Rows from block 7 of the audio encoder of a small encoder-decoder audio transcriber, named by matrix and row number. Rows with one number within an expert belong to one neuron, the router's apart. Each number is 128 + 24 x the weight over its row's rms, rounded and kept within 0 to 255. All counts start at 0. Numbers have three digits each.
Before each expert's rows are labels from the 100 clips, of 14848, where the router gives the expert most weight on average: "responds to" is what is common among them. Only what is clearly more common there than usual is listed. The data: short read English sentences (LibriTTS-R).
# router: router (encoder.blocks.7.mlp.router.weight, 16x128, trained with AdamW), inputs 64-127
# up: expert up (encoder.blocks.7.mlp.up, 16x32x128), inputs 64-127
# down: expert down (encoder.blocks.7.mlp.down, 16x128x32, transposed), outputs 64-127

# expert 14
responds to: voice: female
router.14:136176135134116132094135154113124118175167123154121137128129127115153082115095176160102119111165146116141140127190124120131126132174113104176125116130124127135119187139127141156115107146140116
up.16:152194180167117112159124171134145161128144110146139089145149148089133102121123158132101093144167128105158102115152089153125128105139106153102137131149110132160129136115154149107119077134124096
down.16:111103129085148104138108111144160137144125166117118127093137143127191161151155138139156129117170100130127119147110128139110120134128154183123103142139086108145176127082068117103158108119128122
up.17:130125119155167115152129100073147131119137134159131110126119121132095137095104150131131088160126168097084183148151121166076116150127149128091131128160105072141142113130158094074128127146122127
down.17:134119136149177120123198101132121163103147124168132099158147131141144144100100133118138111112148121136154128148130128129141111174105152147151131118116152143141119128132119106167125154134143106
up.18:128077168131105133155150137152080094128128126166120118147115075144127148159128137127146142126122133105117141126135109065143149080161146116126129150156112120102164097145098165166116157162122091
down.18:099122139134122151127104124153107112188113118109141112109124107155155115155113124133162141077118129098138096154071128104175106125134091129102109141097144157164142155092098170161115132100155091
up.19:150142089151185153172142155140156124134127128119150123150176134161149131101135124129102141128124136110100131088085143141131150107156140125130105116124143140116146081131152149156119107130103134
down.19:133133127130087103123153152085125133131140112165148086140110113080166126152135129106132122138129095181148167160132172069147131144080152153115088107126121140081119160105126097128147115111123120
up.20:079165125146131112089137118133130118158110137125133105127122144164140095085134137124123151142162155171106137125118137114120080147110135122102113141160096144119115102075135139132140136094124140
down.20:098164132147102105163118082123124127089141148099163143164113115138140116103141105133164144152081147124102153119141133147158138121110141128134151146134091144108127146108124138093123142137134133
up.21:123103084171101104123120127095117105096142158162050100108124087154161145109152133110121124099094145135110143131107138148079114135114177158132134122145119166139145119114137129136149148101142161
down.21:149095157114132130131095101125136093134136112100150092164128124131144140167147083106111133142143103089124137123118106083118146117138095102146106093156145127183119109104083116099136158093105122
up.22:105110112133094118100140093123151165135136135046138172101089107155113141126128116103140117127125121129076125132102183081108123116137116097165173145147117135134146130157086106097080124134108118
down.22:104130104118132096166104155144112085130117153126146120099138118161118144126121141143138127129111104164183130125120105128124076139100144117108106122130155157161076153108130088148136132120131115
up.23:051124143137127106117136109122138162147080157121120140146147085143117143156139151140127108143121097112114094122157072135108109129145119132164110133125152154152111160152157099116087091123120168
down.23:141112108147112149124148106178107117141157147113108109130110153144121150127095105163104098201093111147121155173127130149125131122134142119147157113134094140120122119141079159133121117105100105
up.24:150117129129129135092118102135146094134179125132078161140125073154119154099162143092113129166163141115098166108125072101097143107101117097139126132143132148103140116098139122145134117095100139
down.24:093132160112124072143098105089153150138116118106117113168136085157157125130130107055092122104157110165135148132113161174134131165119151130122182124149152105151140133151130123152102111123108154
up.25:129129125141108106128174114127115135110167140116113122132136147109163174108148143112124095099125108129098135127069120132153168129131100110149111112099113103143102122101161105135101164169180087
down.25:140124146117099114116159095157116126120092124132133174136115074106132101097124125135096151148116134133136116146157114119136109121115093101099153130126104139143158104114180128146110126152183130
up.26:121150137120114141148129079127144139125120145102091155159135165107143117120154136120175103139137148127121120128175115121144129094151098088109127089156106121078132104138138132123062159108130111
down.26:157089125134132142121137151116102113126156145132168152064105123146102144115138088147149109148143069128124123139125109110149176103158149116121104135153168141142131125127058148143120121133069155
up.27:117168167056124114076157126154128132118157155152126122159139119137138099117103135135128126144158131130156069165158134110153098164165105142107130120147137184094147165145117086123128103150159158
down.27:183133148143153128116145147103105131175158136159119153109113121098129164120092128139124165113105135161099170107108106127136146141137142110113126101146103128133124088092158127135120147109130172
up.28:146133150097146163130144141125076096085137143124120099104108161128146134107108074113127116116131121113121110097120133128107161129132091147150117131132081089129114151138076141142112139128172130
down.28:127106132089185121124135139138059120148153130140125152149094123166079143113160080138105119136129166162169175137126124134103116154138147158139154129107145166131155125120086139148134177107116139
up.29:135090155128095142139132166105151136123118140112129138123152128131084173129085137077120164141155108089110179154160134130118111122130089115109099118145162141155132132098107175150147087124103109
down.29:102104160091126070136104113097107117118104115141086126129114101109108189130125123147180096082156162100115145132153133175133089096128114139122139133151112153124172136124109149105101109086186112
up.30:117094124089124119116119137092126106148147132131125086132157144124143124117123126146159082112103118132172125063138113096143124099122181111151121121111137140143121145127098165106146136098164152
down.30:128115132138141137111145148140125151190145156132143071100125155147144092104133162122108175139149117130136144147141102156159150168116087142168121180136116128138098125141152138110135172157108149

# expert 10
responds to: voice: male
router.10:119148134086120104152131128107138115129127105103112091140134142118135127100159163117128147135152155153154132103117103125148159135089111108123116133167106139096164103155118102120118153117084127
up.16:117153136173058142128103138092125139145136123138130141139102115139138107102165129119094128127123128184122067140103114130110158107200081091087102079157120124104146086108149146123132120149147101
down.16:122148134120130127153116125146136130165138170137119112153138130170156085148163151174126126154127090121109178118110125128129156121105136122156118129154090142139115119143125113117102114118142139
up.17:162141136121128079121136154128116165135110152107159112073128163132098134123152119167098100114100094138132101148120099170162123152162094155133134124106137141118150139106145136153103141118183150
down.17:109146154142131121137139120150130108112170104137174097133083133100111133132139125122132132146179144117125110143119116150086131092159114142072119187143138135157092146121159110122123125103100134
up.18:152144120099076114149103138116115120122102152123102119132142126118169113115148157122118155128120139130150121139099137121104152134130122123073084119120079189118098073116091141150115159125112116
down.18:103184112143151128122127154130153120135149097144152111151135107081170100115119148136146098136160141146112132126177111117171102136163169078173158103122126127125154160166127153112092123109102106
up.19:119139117149142096160095172187097151127094074126109146123155125160137128121125160115143127141112142121117085149147120149111122151144104124135174126170172158148081125137121187139105124104124128
down.19:129119161149131131112152131131126127136146107126131117119089146094115140130183146137124137126108082105116093112126181123141104131113114135130097117128110098113125187165117138120122132133155153
up.20:149123157126120128119114151098128128126068130097104110149111114157140104156150141155137148132109151078086086122121133109121117132156097131147056167152086129157122113135109096100146122167101124
down.20:129129139169143107113145144116146153151141151139118143097129114136118100122092117124131113136080120098187106175116118113121127117140130124139140154105137125133197136169123062143146111108103134
up.21:122153095108121136161153123146135190117124132146128107112151089120085124146132118118179081154116140118123142136126137120166124111107072157152151168145154098127119146109156141103145119114126109
down.21:088101126094155121141111085143118096114122136155114106130093115137124069173153165154130192136152145170140133108132132091117114149165115170162103162179156111093112131146100107143139085142139104
up.22:129111173160143120147157125140125114121119153105162096160098097098093123115129133134142109114150159162097133138075087121101157140132122084136125102150125110115109089117148133142082136100138145
down.22:140098132150145151129112124127113151145108129087089157116117135106103136140158124126132156135057127106090096067115106162145090092097142166118104117155122087157136193110147127134131122131152086
up.23:150065132093148118110130121089112100121159171140075130127115128099113135123122122150128136123185157136167128118143133094121096127123092156136071118123144121118099126083131121133154137151130148
down.23:134139078144113117123084133148144126137142098131117132174145146161104104162082128176086144125126148117107141117130133134130156101132115116139159140132081171097143141158117145104139119106115115
up.24:158120125120119153108112108126171129144132133137084153103119170174117132127141122139115128101103111139174110081100157105105113156041100144177137140113135112131139114134141107168167122147103174
down.24:131112112135182112140139121115119139077143122158146124141145142166115138128143144169171079195089072165102131133163136105111140138110134139126144097148126053141114129139152144064153133127138145
up.25:163106149127100128153141142136142150114108129124146085132117119151120091108080100139157152124163167123179167141132122137155134116101137120141123115128148119095176163107109111095111133106127153
down.25:125148096159114135112147172132155162126152075157115182156102151111155105137152118078104105122113172138112078078151102170089136126118134122107144126107160179128118086139106125105118137105125167
up.26:104140122145131131128170150109082114073139149157104147130090084081134105128139151089129109168142142153097146166129144126093110117107128139110098126155077133144156153081130144114112175128139108
down.26:119130109101162136157157146086106115101117085109143121137114124121117111118130140176164149140113153089132135082098078091121127080111086114129127102112135126152110131154145180104157160107081162
up.27:125117123131137134169136136143131119119132114150119151129126170088153091121126163108141148115101136127135143100142114117116135161175148126158119168069120121133152122159110145088140107071106114
down.27:136098159107144150093163085120107158139123138133138093088125107138106150113109136135142119127147097125158140157117109114098188130109112098145118149135168149110116125169128162129105125176107162
up.28:134113126130113094150107136081124102148104143143105092140118101070100155124129151126099088134150126138149120165092105129110169172157139145188142125107099082109171167124141128131113105110081160
down.28:166141129093155139134119127125095123080112097142143120142104124165121132110079138149110118140145126122134115129131122144154110135149174103098142152165118147136117135125134133129117097128136167
up.29:124110155112126130105067118141163112132107105119132114138138156097155166116138129110121143095127113139133131162146079127104142122146092174081131149102157107133124133122118156094126134188100137
down.29:128142140156097145146149199094105131087113142120113120102143150163115147147118132125147087167077135159127114134106167124139129109113146092174175083143120137107126122107160142144134119157167131
up.30:110108095102167120154108144119107104143117120163148110128097107131157144081141153131132124146150165132090128107131135146110126118069140120161118169138133149126125102134097162167146118164115159
down.30:102160112108085139137182120131144124088157137125114137109150102113132142141140139123125162164137127174095101101118157186171124165151137158160145130110094121137139109125125126157109078104122133

# expert 3
responds to: the word "to"
router.3:167106102147118159125067169106114129114076103145077143136144171117127132162086116129149154103086102135155091133158154103126090127144118117132099129127138120084097144102112130136120135133114184
up.16:121104101131147137085156145079140137122132125140110122117119096127146157134091155155155139121164179096090140115110082095123101157135142170127082112104182090170114157129099148127138119136137146
down.16:090123108108108104124111112104107095120118144115145172131114177159057127101159134117141122124085129171107114116141162136141100120137120171148124113139102139129114121153130133088125107145114142
up.17:116153167113100164117146129107105093105068142166105082175144121136113093163081131133085075150153150103146124144133086093136122162125105108133141134166099110142141139124142138125163146154100172
down.17:173150098184143114158042179153139102120146114117117171098129118111135138135112114126148161152133121132156118095147145148138096139101116150143114132087114132133099153119077131136132155137138104
up.18:118110119118107166163096115104130081155142119123147168112120068067162146135118126125154102156095140130141128087160157147134164144142126134119124136164090090135115108138120151153132143148137136
down.18:160148154132133141111146121138091155114131102132161105113113090118083124115104097146108153099076096143125126146124112161095060143136130084120112155099152166123163137104107119127137083111151147
up.19:132074118154137180111113115180118156106127109122096112171141156153194143093153108134157171155150140107136163118123157128120102098113146117134121133115110135179102105111134129132107160128145137
down.19:111116136136176123150120156094100118088149181116129090137142138114136147106104115126157139149127140110150156116135092098169120112135090154152104153081082136139101139115081082103126158083092088
up.20:102132138148146183142101120084136135123142121128120131129116135166125151083165139138096156139108107113133104142111115151138148083166122122137082090147152109143144111094155113129137126121101091
down.20:130112163121082112122067106131141109126065106133111105107102152106118151080170136115071137178140120109143172103144105156093162155129148116147130132130120144122113111138138118131133127131128120
up.21:131144102123136099115133112131177139157101087071178137122149116129087109133139121122119081153147095126128161140117149104131127128147135098110141151144172082138109127094094143098121168110177113
down.21:079157073139081131119116129140139120152143104150101132141080149100140175122162097103144124096138153098132100135123117115129118148097105139142155090100091079159108171102096125124095135145102133
up.22:090087162150146104094140136121144165166155100147143110140108117126126123091071114129107137157153132131131094099148185131109121128121150144140100114137138184138117145095124133114123125109127103
down.22:129140118171113086105157074156133151115106108117130138157120110151129102138189165129154142121169129138140132156097138119145120149114127154119101168156085071097125134162121113164118155165155110
up.23:134150131129106154145138136143162133116058129132148097116113127134104103145117153145097147140101150104125128202133085191136129174135100119134168098106137128124155134141162126104093134104110143
down.23:139107137138137155138141124132095133147125125093109131109148114138128152177074106156111104118145128159116090113079113127103143109151105092076131107124152118118102131165111132147145167152108099
up.24:151105171142140184127130166133117106086101141129084133111127152116134106172094134150138133139110175123118140176159118122155177133120111109133126157110156145110113101157071119098099099140081118
down.24:148114091125125167173180102109118159112143133146129104155150104097126154094128123133161088144126091144084128152107119118116093140126099154109131127114153121169097134111130105120166187157124166
up.25:149128128119161171130164118171129158113133094137120135129103143126102093162117114120129138120181131104065173126165131127150155136125145107144152138080158121149140124125140165121116135086119161
down.25:159131140111127132176137149108136120170168140130126144149128110161116165128081146157124112145075123123176118144143158117111157124098152151107182156119105085119130150157111102076114145158156105
up.26:126124088154102142137132100112110143135111163109137176134156075113084131108143091133166108110095145114112091140117130170105143168159119084174145075109120149121151160132085119150133125108126153
down.26:115147081125109128110146168114154127117143088134158120091083157121112113088095161150116147140077098165128158121112113099168140094138158152121124140128118092155135164109125153139149128116134059
up.27:133134091087148130132131147081146162114174162128149106145140180127131107112092145171094106143122124106112113086145137110169156125103129118124166160104098142160112155132152154116109141102180116
down.27:095171167160130106126107116176076117106155116111111169151119133098161155115115134125131139147157139120110164097110132114141118113168079161153141160148142117165132091140105109137112152152145124
up.28:173188145111085148091159140117145131133140128156154155154157113135105127183110107118146108130155096131146124127128139119122104126137096107145100133109158117090101120135128142146101126125136142
down.28:118119137113110143136093144125146129149132139182112148089164141175139157113145119147091112163121135129109099079092144199183142136132190115082145133114135149123138091106110134140152113109106139
up.29:177118125122130145124140069111114131100090140115086107144113109116086175122099098091127107153132110153082122141103142103147131133089129094168137131149096103113141090110135135157106127131141135
down.29:110112144168115149129103095107164143109139137086126163122097143128135125157153196128123137083077138130132159156159122127143095170126092131098164147141149138148114120116135163112150164114136117
up.30:157135102154132136129113140146112110149133150151105109107136110118129142150162151128114143114104139117162128153104154135138124119126102162105101146185164130107065147131093147133165131161108128
down.30:133150127131150182163128137157176145125108125144105103130138121107148132137065155121150115128134110159100176111150138159150102127124150130138111152130132078102124112090126107130114150118108114