python train.py --tokenizer="char" --muon_scale="match_rms_adamw" --lr=0.0016
Rows from block 8 of the audio encoder of a small encoder-decoder audio transcriber, named by matrix and row number. Rows with one number belong to one neuron. Each number is 128 + 32 x the weight over its row's rms, rounded and kept within 0 to 255. All counts start at 0.
After each neuron's rows are labels from the 100 clips, of 14848, where the neuron reaches its highest value: "loudest band" is the band of the loudest frequency at the time of the peak. Only what is clearly more common there than usual is listed. The data: short read English sentences (LibriTTS-R).
# fc1: MLP up (encoder.blocks.8.mlp.fc1.weight, 512x128), inputs 0-127
# fc2: MLP down (encoder.blocks.8.mlp.fc2.weight, 128x512, transposed), outputs 0-127

fc1.336 [143 145 128  98  46  90 152  58 103 178  97 137 114 180 175 186 152 149 129 126  94 115 165 150  75 155 130 121 133  91 142 168 102 130 173  72 100 117 162 138 126  96 175 156 121 125 169 142 121  99  80  85  94 150 152  61 140 123 117 191 136 167 142  84 140 215 175 108 137 116  79 154 149 143 117 115 153 105  74  99 162 135 145 115 128  91 181 168 121 154 130 131  99 138 167 125  29 154  95 156 123  90 147 104 101 188 148 135 136 125 157 146 105 168 124 124 121 120 119 101 155 108 107 146  89 124 143 160]
fc2.336 [173  94 112  68 147 190  86 102 145 127 213 120 117 140 143 115 134 155 115  95 193 111  92 110 117 159 103  75  91  63 161 124 103 186 137 137 140 114 184 153  63 160  82 100 166 143 117  90 108 131 119 130 126  82 154 111 104  92 145 142 146 129 115  79 107 166  73 120 124 156 122 117 140 186  76 138 127 154 119 174 135 155 125 129 157 126 105 146  96 142  75  56 154 166 111 137 159  82 111 112 186 134 211 141 165 104  81 138 108 130  88  99 166  82 133 131 136 138 106 161 152  95 106  84 147 112 106 117]
loudest band: 4000 to 8000 Hz

fc1.210 [137 130 173 171  88 113  79 159 128 160 134 113 101 152 102 133  79 144 159 166 109 140 128 129 140 118  82 124  96 127 100 127 144  94 189 158 155 157 132  69 124 107 129 118 151 129  85  93 136  85  85 134 120 201 124 101 138  86 116 112 108 121  82 109 110 127 100  94 108 103  89 179  48 176  74 137 170 174 151  94 109 132 126 148  93 176 160 129  97 130 161 146 117 203 135 171 166  56 106 123 203 133 122  85 118 103 143 205 102 179 128 110 165 151 146 168 177 131  89 110 140 106 145  99  88 126  94 152]
fc2.210 [134 126 140 117 140 144 138 193  75 104 144  78 141 115 133  89 114 107 138 120  77 112 132 136 116  76 145  99 159  99 154 132 158  89 163  81 133  79 181 113 106 124 141 149 150 169  78 142 125 201  30 111 111 113 169 113 134 165  93  81 123 157 182 157 125  77 137 127 116 166  49 117 152 103 123 130 115  97 121 189 145 101 148  51 169 122  99 141 135 129 106  83 134 144  95 131 128  58  96  90 135 153  52 112  96  88 146 117 127 145 112 128  93 119 121 142 107  75 128 105 142 180 126 133 159 125 107 201]
loudest band: 500 to 1000 Hz

fc1.296 [213 109 120 142 139  85 151 134 121  79 121 116 101 151 111 171 183 126 144 168 107  78 168  80 116 161  97 207 121  95  99 177 156 135  84  94 113 146 139 130 147 143 123 158 130 129 151 120 174 148 159 128 106 133 180 187 101 134 123 105 134 125 164 143  93 133  92 139  88 147 101 118 103  96  89  97 130 122 125  65 148 129 161 133  51 166 122 194 117 140 124 148 112 132 148 100 149 132 151 114  84 129 124 116  58 124 142 140 171 152 121 168 139 177  84 194  94  83  66 157  70 100  80 115 154  76 171 109]
fc2.296 [125 128 102 141 172 176 123 115  90 150 158 108 171 103  79  99  88 153  96 171 138 150  83  90 101 139 123  91 171 122 183 147  84 122 113 150 139 157 139 155  95 112 128  94  90 170 167 114 156 124  85  70  98 126 196 139 144 150 153 157 133 127 130 134 139  51 138 115 125  91 171 144 164 193 160  99 196 101 207  90  82 128 115 126 157 167  93 120  87  94 109 128 185  97 120 114 154 138 157  87  83 122 134 164 144 129 121 126  97  99  63  94  99 108  95 180 144 153 137 126 171 194 157 140  96 154 110 159]
loudest band: 500 to 1000 Hz

fc1.122 [129 147 119 172  98 155 135 140 174 115 153  99 117 121 150 111 125 151 171 137  83  71 119 129 134 119 112 131  93  97  98  76 120 127  84 107 149 122 163 130 121 142 147 131 177 174 174 125 100  82 107 114 164 146 169 111  75 115 120 145 187 152 224  95 149 111 136 169 138 145 104 207 183 121  98 147 111 137 167 176 121 158 124 161 171  88 161  84 157 109 144 163  83 125 153 184 108 144 138 173  40 141 146 161 130 119 116 165 123 221 156 105 146  92  46 148 130 115 147  86 119  95 142 113 121 127 144 130]
fc2.122 [134 126 144  93 176 108 117 138 101  96 179  62 123 132 126 112 122 100 121 145 137 153 121 178 125 103 153  99 134  81 141 135 101 163 135 115 120 171 103 136  97 128 189 161 121 108 119  66  88 195 156 143 103  88 107 135 113 170 118 144 149 115 151 138 134 225 120 121 103  64 116 165 196 134  95 117 137 140 164  66 171  93 109  63 112  86 139  83 151 133  88  70 116 103 100 109 118 129  84 152 157 106 150 192  99 171 201  75 172 109  96 124  74 126 160 114 141  96 142 103 158 103 112 158 132 153 115 167]
loudest band: 4000 to 8000 Hz

fc1.96 [178 180 137 173 148  82 139 146 170 100 164 155 135 123 109 146 145 130  64 114 200 113 128 117 132 133 117 149  95 147 171 103 197 147  61  97 155 120 140  96  95 117 167 105 137 137 178 102 132 141 104 115 118 141 110  84 117 134 142 168  94 200 143 122 159 152 126  98 115  65 114 130 101  56 146 191 116 128 135 147 142 152 116 117  79 171 144 150 168 142  91 132  72 137 117 163 142 120 121 165 155 173 145 180 123 115  95 143  96 132  76 191 203 156  85 137  99  93  69 112 201 153 127 131 117 151 105 111]
fc2.96 [ 88  97 110  93  97 120 106 160  82 169 150 145 167 137 116 107 101  74 152 182 113 156  72 127 121 157 157  60 138  86  71 140 126 130 185 107  93 118 146 159 174 102 196  93 100 154 116 148 152  63 146 137 144 130 100 116 136 105 117 103 119 132 177 120 118 140 117  55  95 133 130 179 224  71 135 100 141 155 112 156 157 137 121 135 151 112 117 174 142 118 136 133 141 148 110 148 119 158 176 164 102 170 119 132 101 156 167 111  67 110  95  35 145  95 100 146  86 100 155 143 152 172 136 103 176  98 116 146]
loudest band: 250 to 500 Hz

fc1.461 [154 119  68  90 121  90  83 161 126 188 106 126 130 114 111  94 142 135  81 113 103 135 120 102 132 177  83  92 138 110 139 148 141  90  90 192  71 213 140 175 128 174 143 137 147 142 222 138 151 154  26 153 117 125 133 109  95 149 126 131 128 120  71 121 160 192 192 161 129 121 153  93 135  96 115 144  78 126 123 165 154 141 163 102 110 131 139 126 165  95 131  93 164  87 140 120  91 145 109 124 146 182 111 148 140 167 112 143  90 165 109 176  81 133 139 122 181 150 135 131 104 123 134 187  85 128 141 168]
fc2.461 [135 167 108 146 134  75  92 108  87 140 126 143 134 143 138 137 134 100 149 117 128 165 151  78 151 125  82 138 165  95 161  93 160  99 178  98  60 147 135 154 133 179  97 150 165 108  90 127 210 120 127 168 116  91 124 110 140 104 111 141 124  90 170  78  96 136 149 106 138 142 162 182 128 203  76 172 172 125 153 113 143 127 120 136 158 154 130 129 131 142  95  98  98 150  92 103 100  45 126 209 155 119 129 114 100 116 142 167 148 151 211  83 123  94 116 129 122 124  72 126 213 165  97 162  83 108 106 141]
loudest band: 250 to 500 Hz

fc1.405 [137 161 115 126  81 149 129 141 127 108  85 133 125 168 144 175 144  83 112 121 121 105 106 124 115  99 146  63  82  70 111 147  95 131 150 136 193 135 113 120 138 110 129  64  90  79 141 122 113 114  84 136 136  82  94 123 174 157 144 147  80 205  97 147 137 106  95  77 162  77 193 137 166 109  83 132 188 127 132 160 151 104 132 163  97 164 102 135 139 146 124 152 117 175  91 129 130 109 144 106 115 131 152 168 103  49 151 142  78 162 106 119  80 133 175 180 160 147 104 131  62 119 165  51 182 122 151 102]
fc2.405 [153 110 153  92 126  59 140 112 101 127 202  86 109 162  97  88 132 159 167  97 124  84  84 190 113 127 119 144 124 122 157 128 113 105 211 164 127 122 140 125 168 124 114 140 164 136 186  86 175  66 149 119 106 150  94 104  88 159 165 107 128 148 107 124  88  76  67 179 181 121 123 155  78 133 117  81 118 120 125  87 120 152  71 118 126 170 159 143 129 160 156 151 166 151 136 137  86 105 126 136 114 135 136  96 127  99 119 119  70 165  90 110 203 133  77  75 121  90 160 101 180 154 117 187  95 117 114 116]
loudest band: 250 to 500 Hz

fc1.361 [137 142 115 108  94  99  74 115 114 172 185 144 119 114 114 164 169 126 136 141 103 146 102 187 151  88  86 110  79 130  83  90  97 162 148 112 162 124 121 142 149 107 157 139 197 154 149 125  81 158  89 154 139 132 107  90 128 139 124 109 140 213 167 156 113 188  68 182 176 112 189 123 148 163 123 119  95 132 151  73 116  95 122 146  98 110 142 130 144 141 107 162 131 109  84 104 103  84 114 185 150 142 174 195 105 155 135 178 126 111  87  82  88 141 110 125 177 124 122 150 142  63 194 154 117 143 114  68]
fc2.361 [131 125 113  56 117 201  64 134 137 100  92 106 149 130 140 163 143 173 188 111 159 164 171 142 166  95 110 115 150 143  91  72 121  94 105 155 151 178  81 149 106 164  84 146 161 163 115 188 135 127 144 137  97 127 144 156 116 152 134 151 101 126  87 100 157 148 148 193 128 146  93  70 117 106 177 100 159 180  92  77 115  98 158 109 140 134 115 135 179 155 155 128 121 132 139 180  99 117  84 116 119 130  64 168 179 149 122 127 144 100 186 186 127 138  72  74 130  74 119  75 142 147  97 161 147 161 130 102]
loudest band: 500 to 1000 Hz

fc1.510 [132 135 111 169 151 184 156  99 143 108 155 134 176 109  77 155 125  58 148 132 165 144 155 195 162 134 127 144 170 132 182 140 111 136 113  96 116 161 116 177 155 111 113 173 186 115 132 170 142 133  93 123 165  66 152 111 148 137 158 118 125 163 109 165  67 102 123 235 170 164 148  98 141 100 161 157 135 123 184  80 142 155 159 161 128 133 118  58 120 128  77 118 135 103  81 165 161 120 182 131 117 107 163 104 161 116 112 182  85  72 149 107  81 129 141  79 129  99 104  89 118 168 122 114 107 161 140 109]
fc2.510 [128 142 122  97 151 173 156 133 137  91 128 157 116 124  71 142 128 133 108  94  62 186 179 131 108  94 145 123 151  80 141 157 145  72 156 116 161 106 127 168 107  89 121  93 162 126 168 194  83 144 105 118  63 181 155 113 151 126 119 227 102  72 143 133 159 161  85  70 119 116  44 120 162 132 158 167 120 131 130 100 133 101 142 167 120 100 116 192 157 162 116  70 160  92  85 118 152 111  78  97 136 172 115  84 139  66 136  66 105 109 132  92 100 143 147 108 131 113 129 124 134 119 114 150 144 124 159 157]
loudest band: 4000 to 8000 Hz

fc1.462 [161 153 175 137 135 127 115 143  54 163 112 116 199 138 114 156  69 154 158 113 158 139 119 113 133 166 122 146 152 151  69 194 221 183 119 145 132 122 153 100 128 159 153 136  91  96  92 101 111 109 121 107 120 105 114 104  92 181 139  91 119 151 143 127  82 127 133 218 163  90 120 130 202 101 114 107 108  71 156 128 134 121 117 102 174 117  84 121  85 118 138 122 119 101 156 159  88 126 153 120 159 117 111 108  85  70 120 191 122 164 120 111 162 116 107  70 122 115 113  65 155 167 144 162 157 176 170 109]
fc2.462 [127 137 183 124 126 154 135 137 134 114  66 145 166 140 161 180 117 167  79 146 124 125 149 123 140 155 116 133 191 134  87 142 115 129 104 125 107 121 142 129 137 165 133 139 146 171 117 113 104  91 115 114 196 111 165 104 100 140 142  62 188 122  96  89 149 101 115 106 162 179 144 160 134  65 103 152 152 153 118 111 100 138 135 165 158 129 114 134  84 153 107 109 117 119 210 183 154  94 126 205 184 150 149 139 127 150 112 149 151  60 165  87 149 199 149 116 163 139 131 170 212 112 134 163 151  36 113 104]
loudest band: 4000 to 8000 Hz

fc1.229 [127 149 120 142  79 123 136 107 131 133 172  64  99  60 146  75  74 114 115  12 139 188 142 149 136 141 187 110  91 127 115 166 124 146 173 170 136 165 129  52 121 136 102 126 153 122 118  91 132 130 106 130 153 166 114 113 165 198  68 187 124 155 160 157 144 124 129 160 144 119 148 174 111 179 169 111 129 152 114  90  85 164 152  92 169 110  89 148 188  79 145 142  85 103  93 159 155 128 101 115 135  96  93 116  96 115 146 168  86 137 130 131 126 130 176 143  94  91 104  86 112 122 126 149 106 122 169  96]
fc2.229 [146 107 104 141 134 141 150 130 172  86 139 162 129 152 116 145  93 109  99 192 137 159 174 131 207 140 111 163 109 157 167 194 117 128 100  83 111  92 184 153  87  96 123 133 158 218 114 134  99 125 168 115 102 131 154 121 108 122 171 111 162 184 141  84 109  76  63 140 123 115  89 192  90 170 151 107 113  97 105 158 154 132 155  94 106 143 191 120 110 127 160 146 116 120 124 118 144 154 116  52 116 141  64 121 132 185 148 130 138 130 178 103 113 141 129  84 108 148 111 147 131  97 201 127 117  62  74 138]
loudest band: 250 to 500 Hz

fc1.349 [122 124  98 158 156 130 127 142 133 126 161 135 181 151 159 156 174 127  44  78 162 141  68  77 164  91 109 183 175 130 117 123 126 156 148 112 106 180 160 118 120 138 160 145 124 113 161 106 151 148  53 151 122 174 184 135 131 168  99 198  89 140 195 146  96 137 154 113 155 163  99 128 107 132 146 111 144 129 171 167 122 109 171  93 122 106 164 102 190  63  77 133  53  85 136 113 133 132  59 134 182 120 100 120 120  98 137 117 120 152 128 149  94 130 160 104 124  72 131  76 118 135 114  89 182 155 117 138]
fc2.349 [130 135 147 128 121 123 160 141 140 103  68  49 107 113  91 113 128 116 116 131 147 173  67 134 118 184 140 142 108 133 152 151 141 123 137  34 105 156 130 135 189  68 114  99 114 182 123 134 133 138 157 116 124 138 112  79 130  99 139 106 134 114  97 108 135 161  85  93  92 138 160 150 129 117  65 133  96 133  62  95 103 180 131 161 123 169 112 121  90  84 114 168 108 166  80  86 127 204 153  95 129  71 121  95  87 114 173 138 163  66 142  93 153 143 139 135 134 200 119 117 177 132  94 176 149  69  87 148]
loudest band: 250 to 500 Hz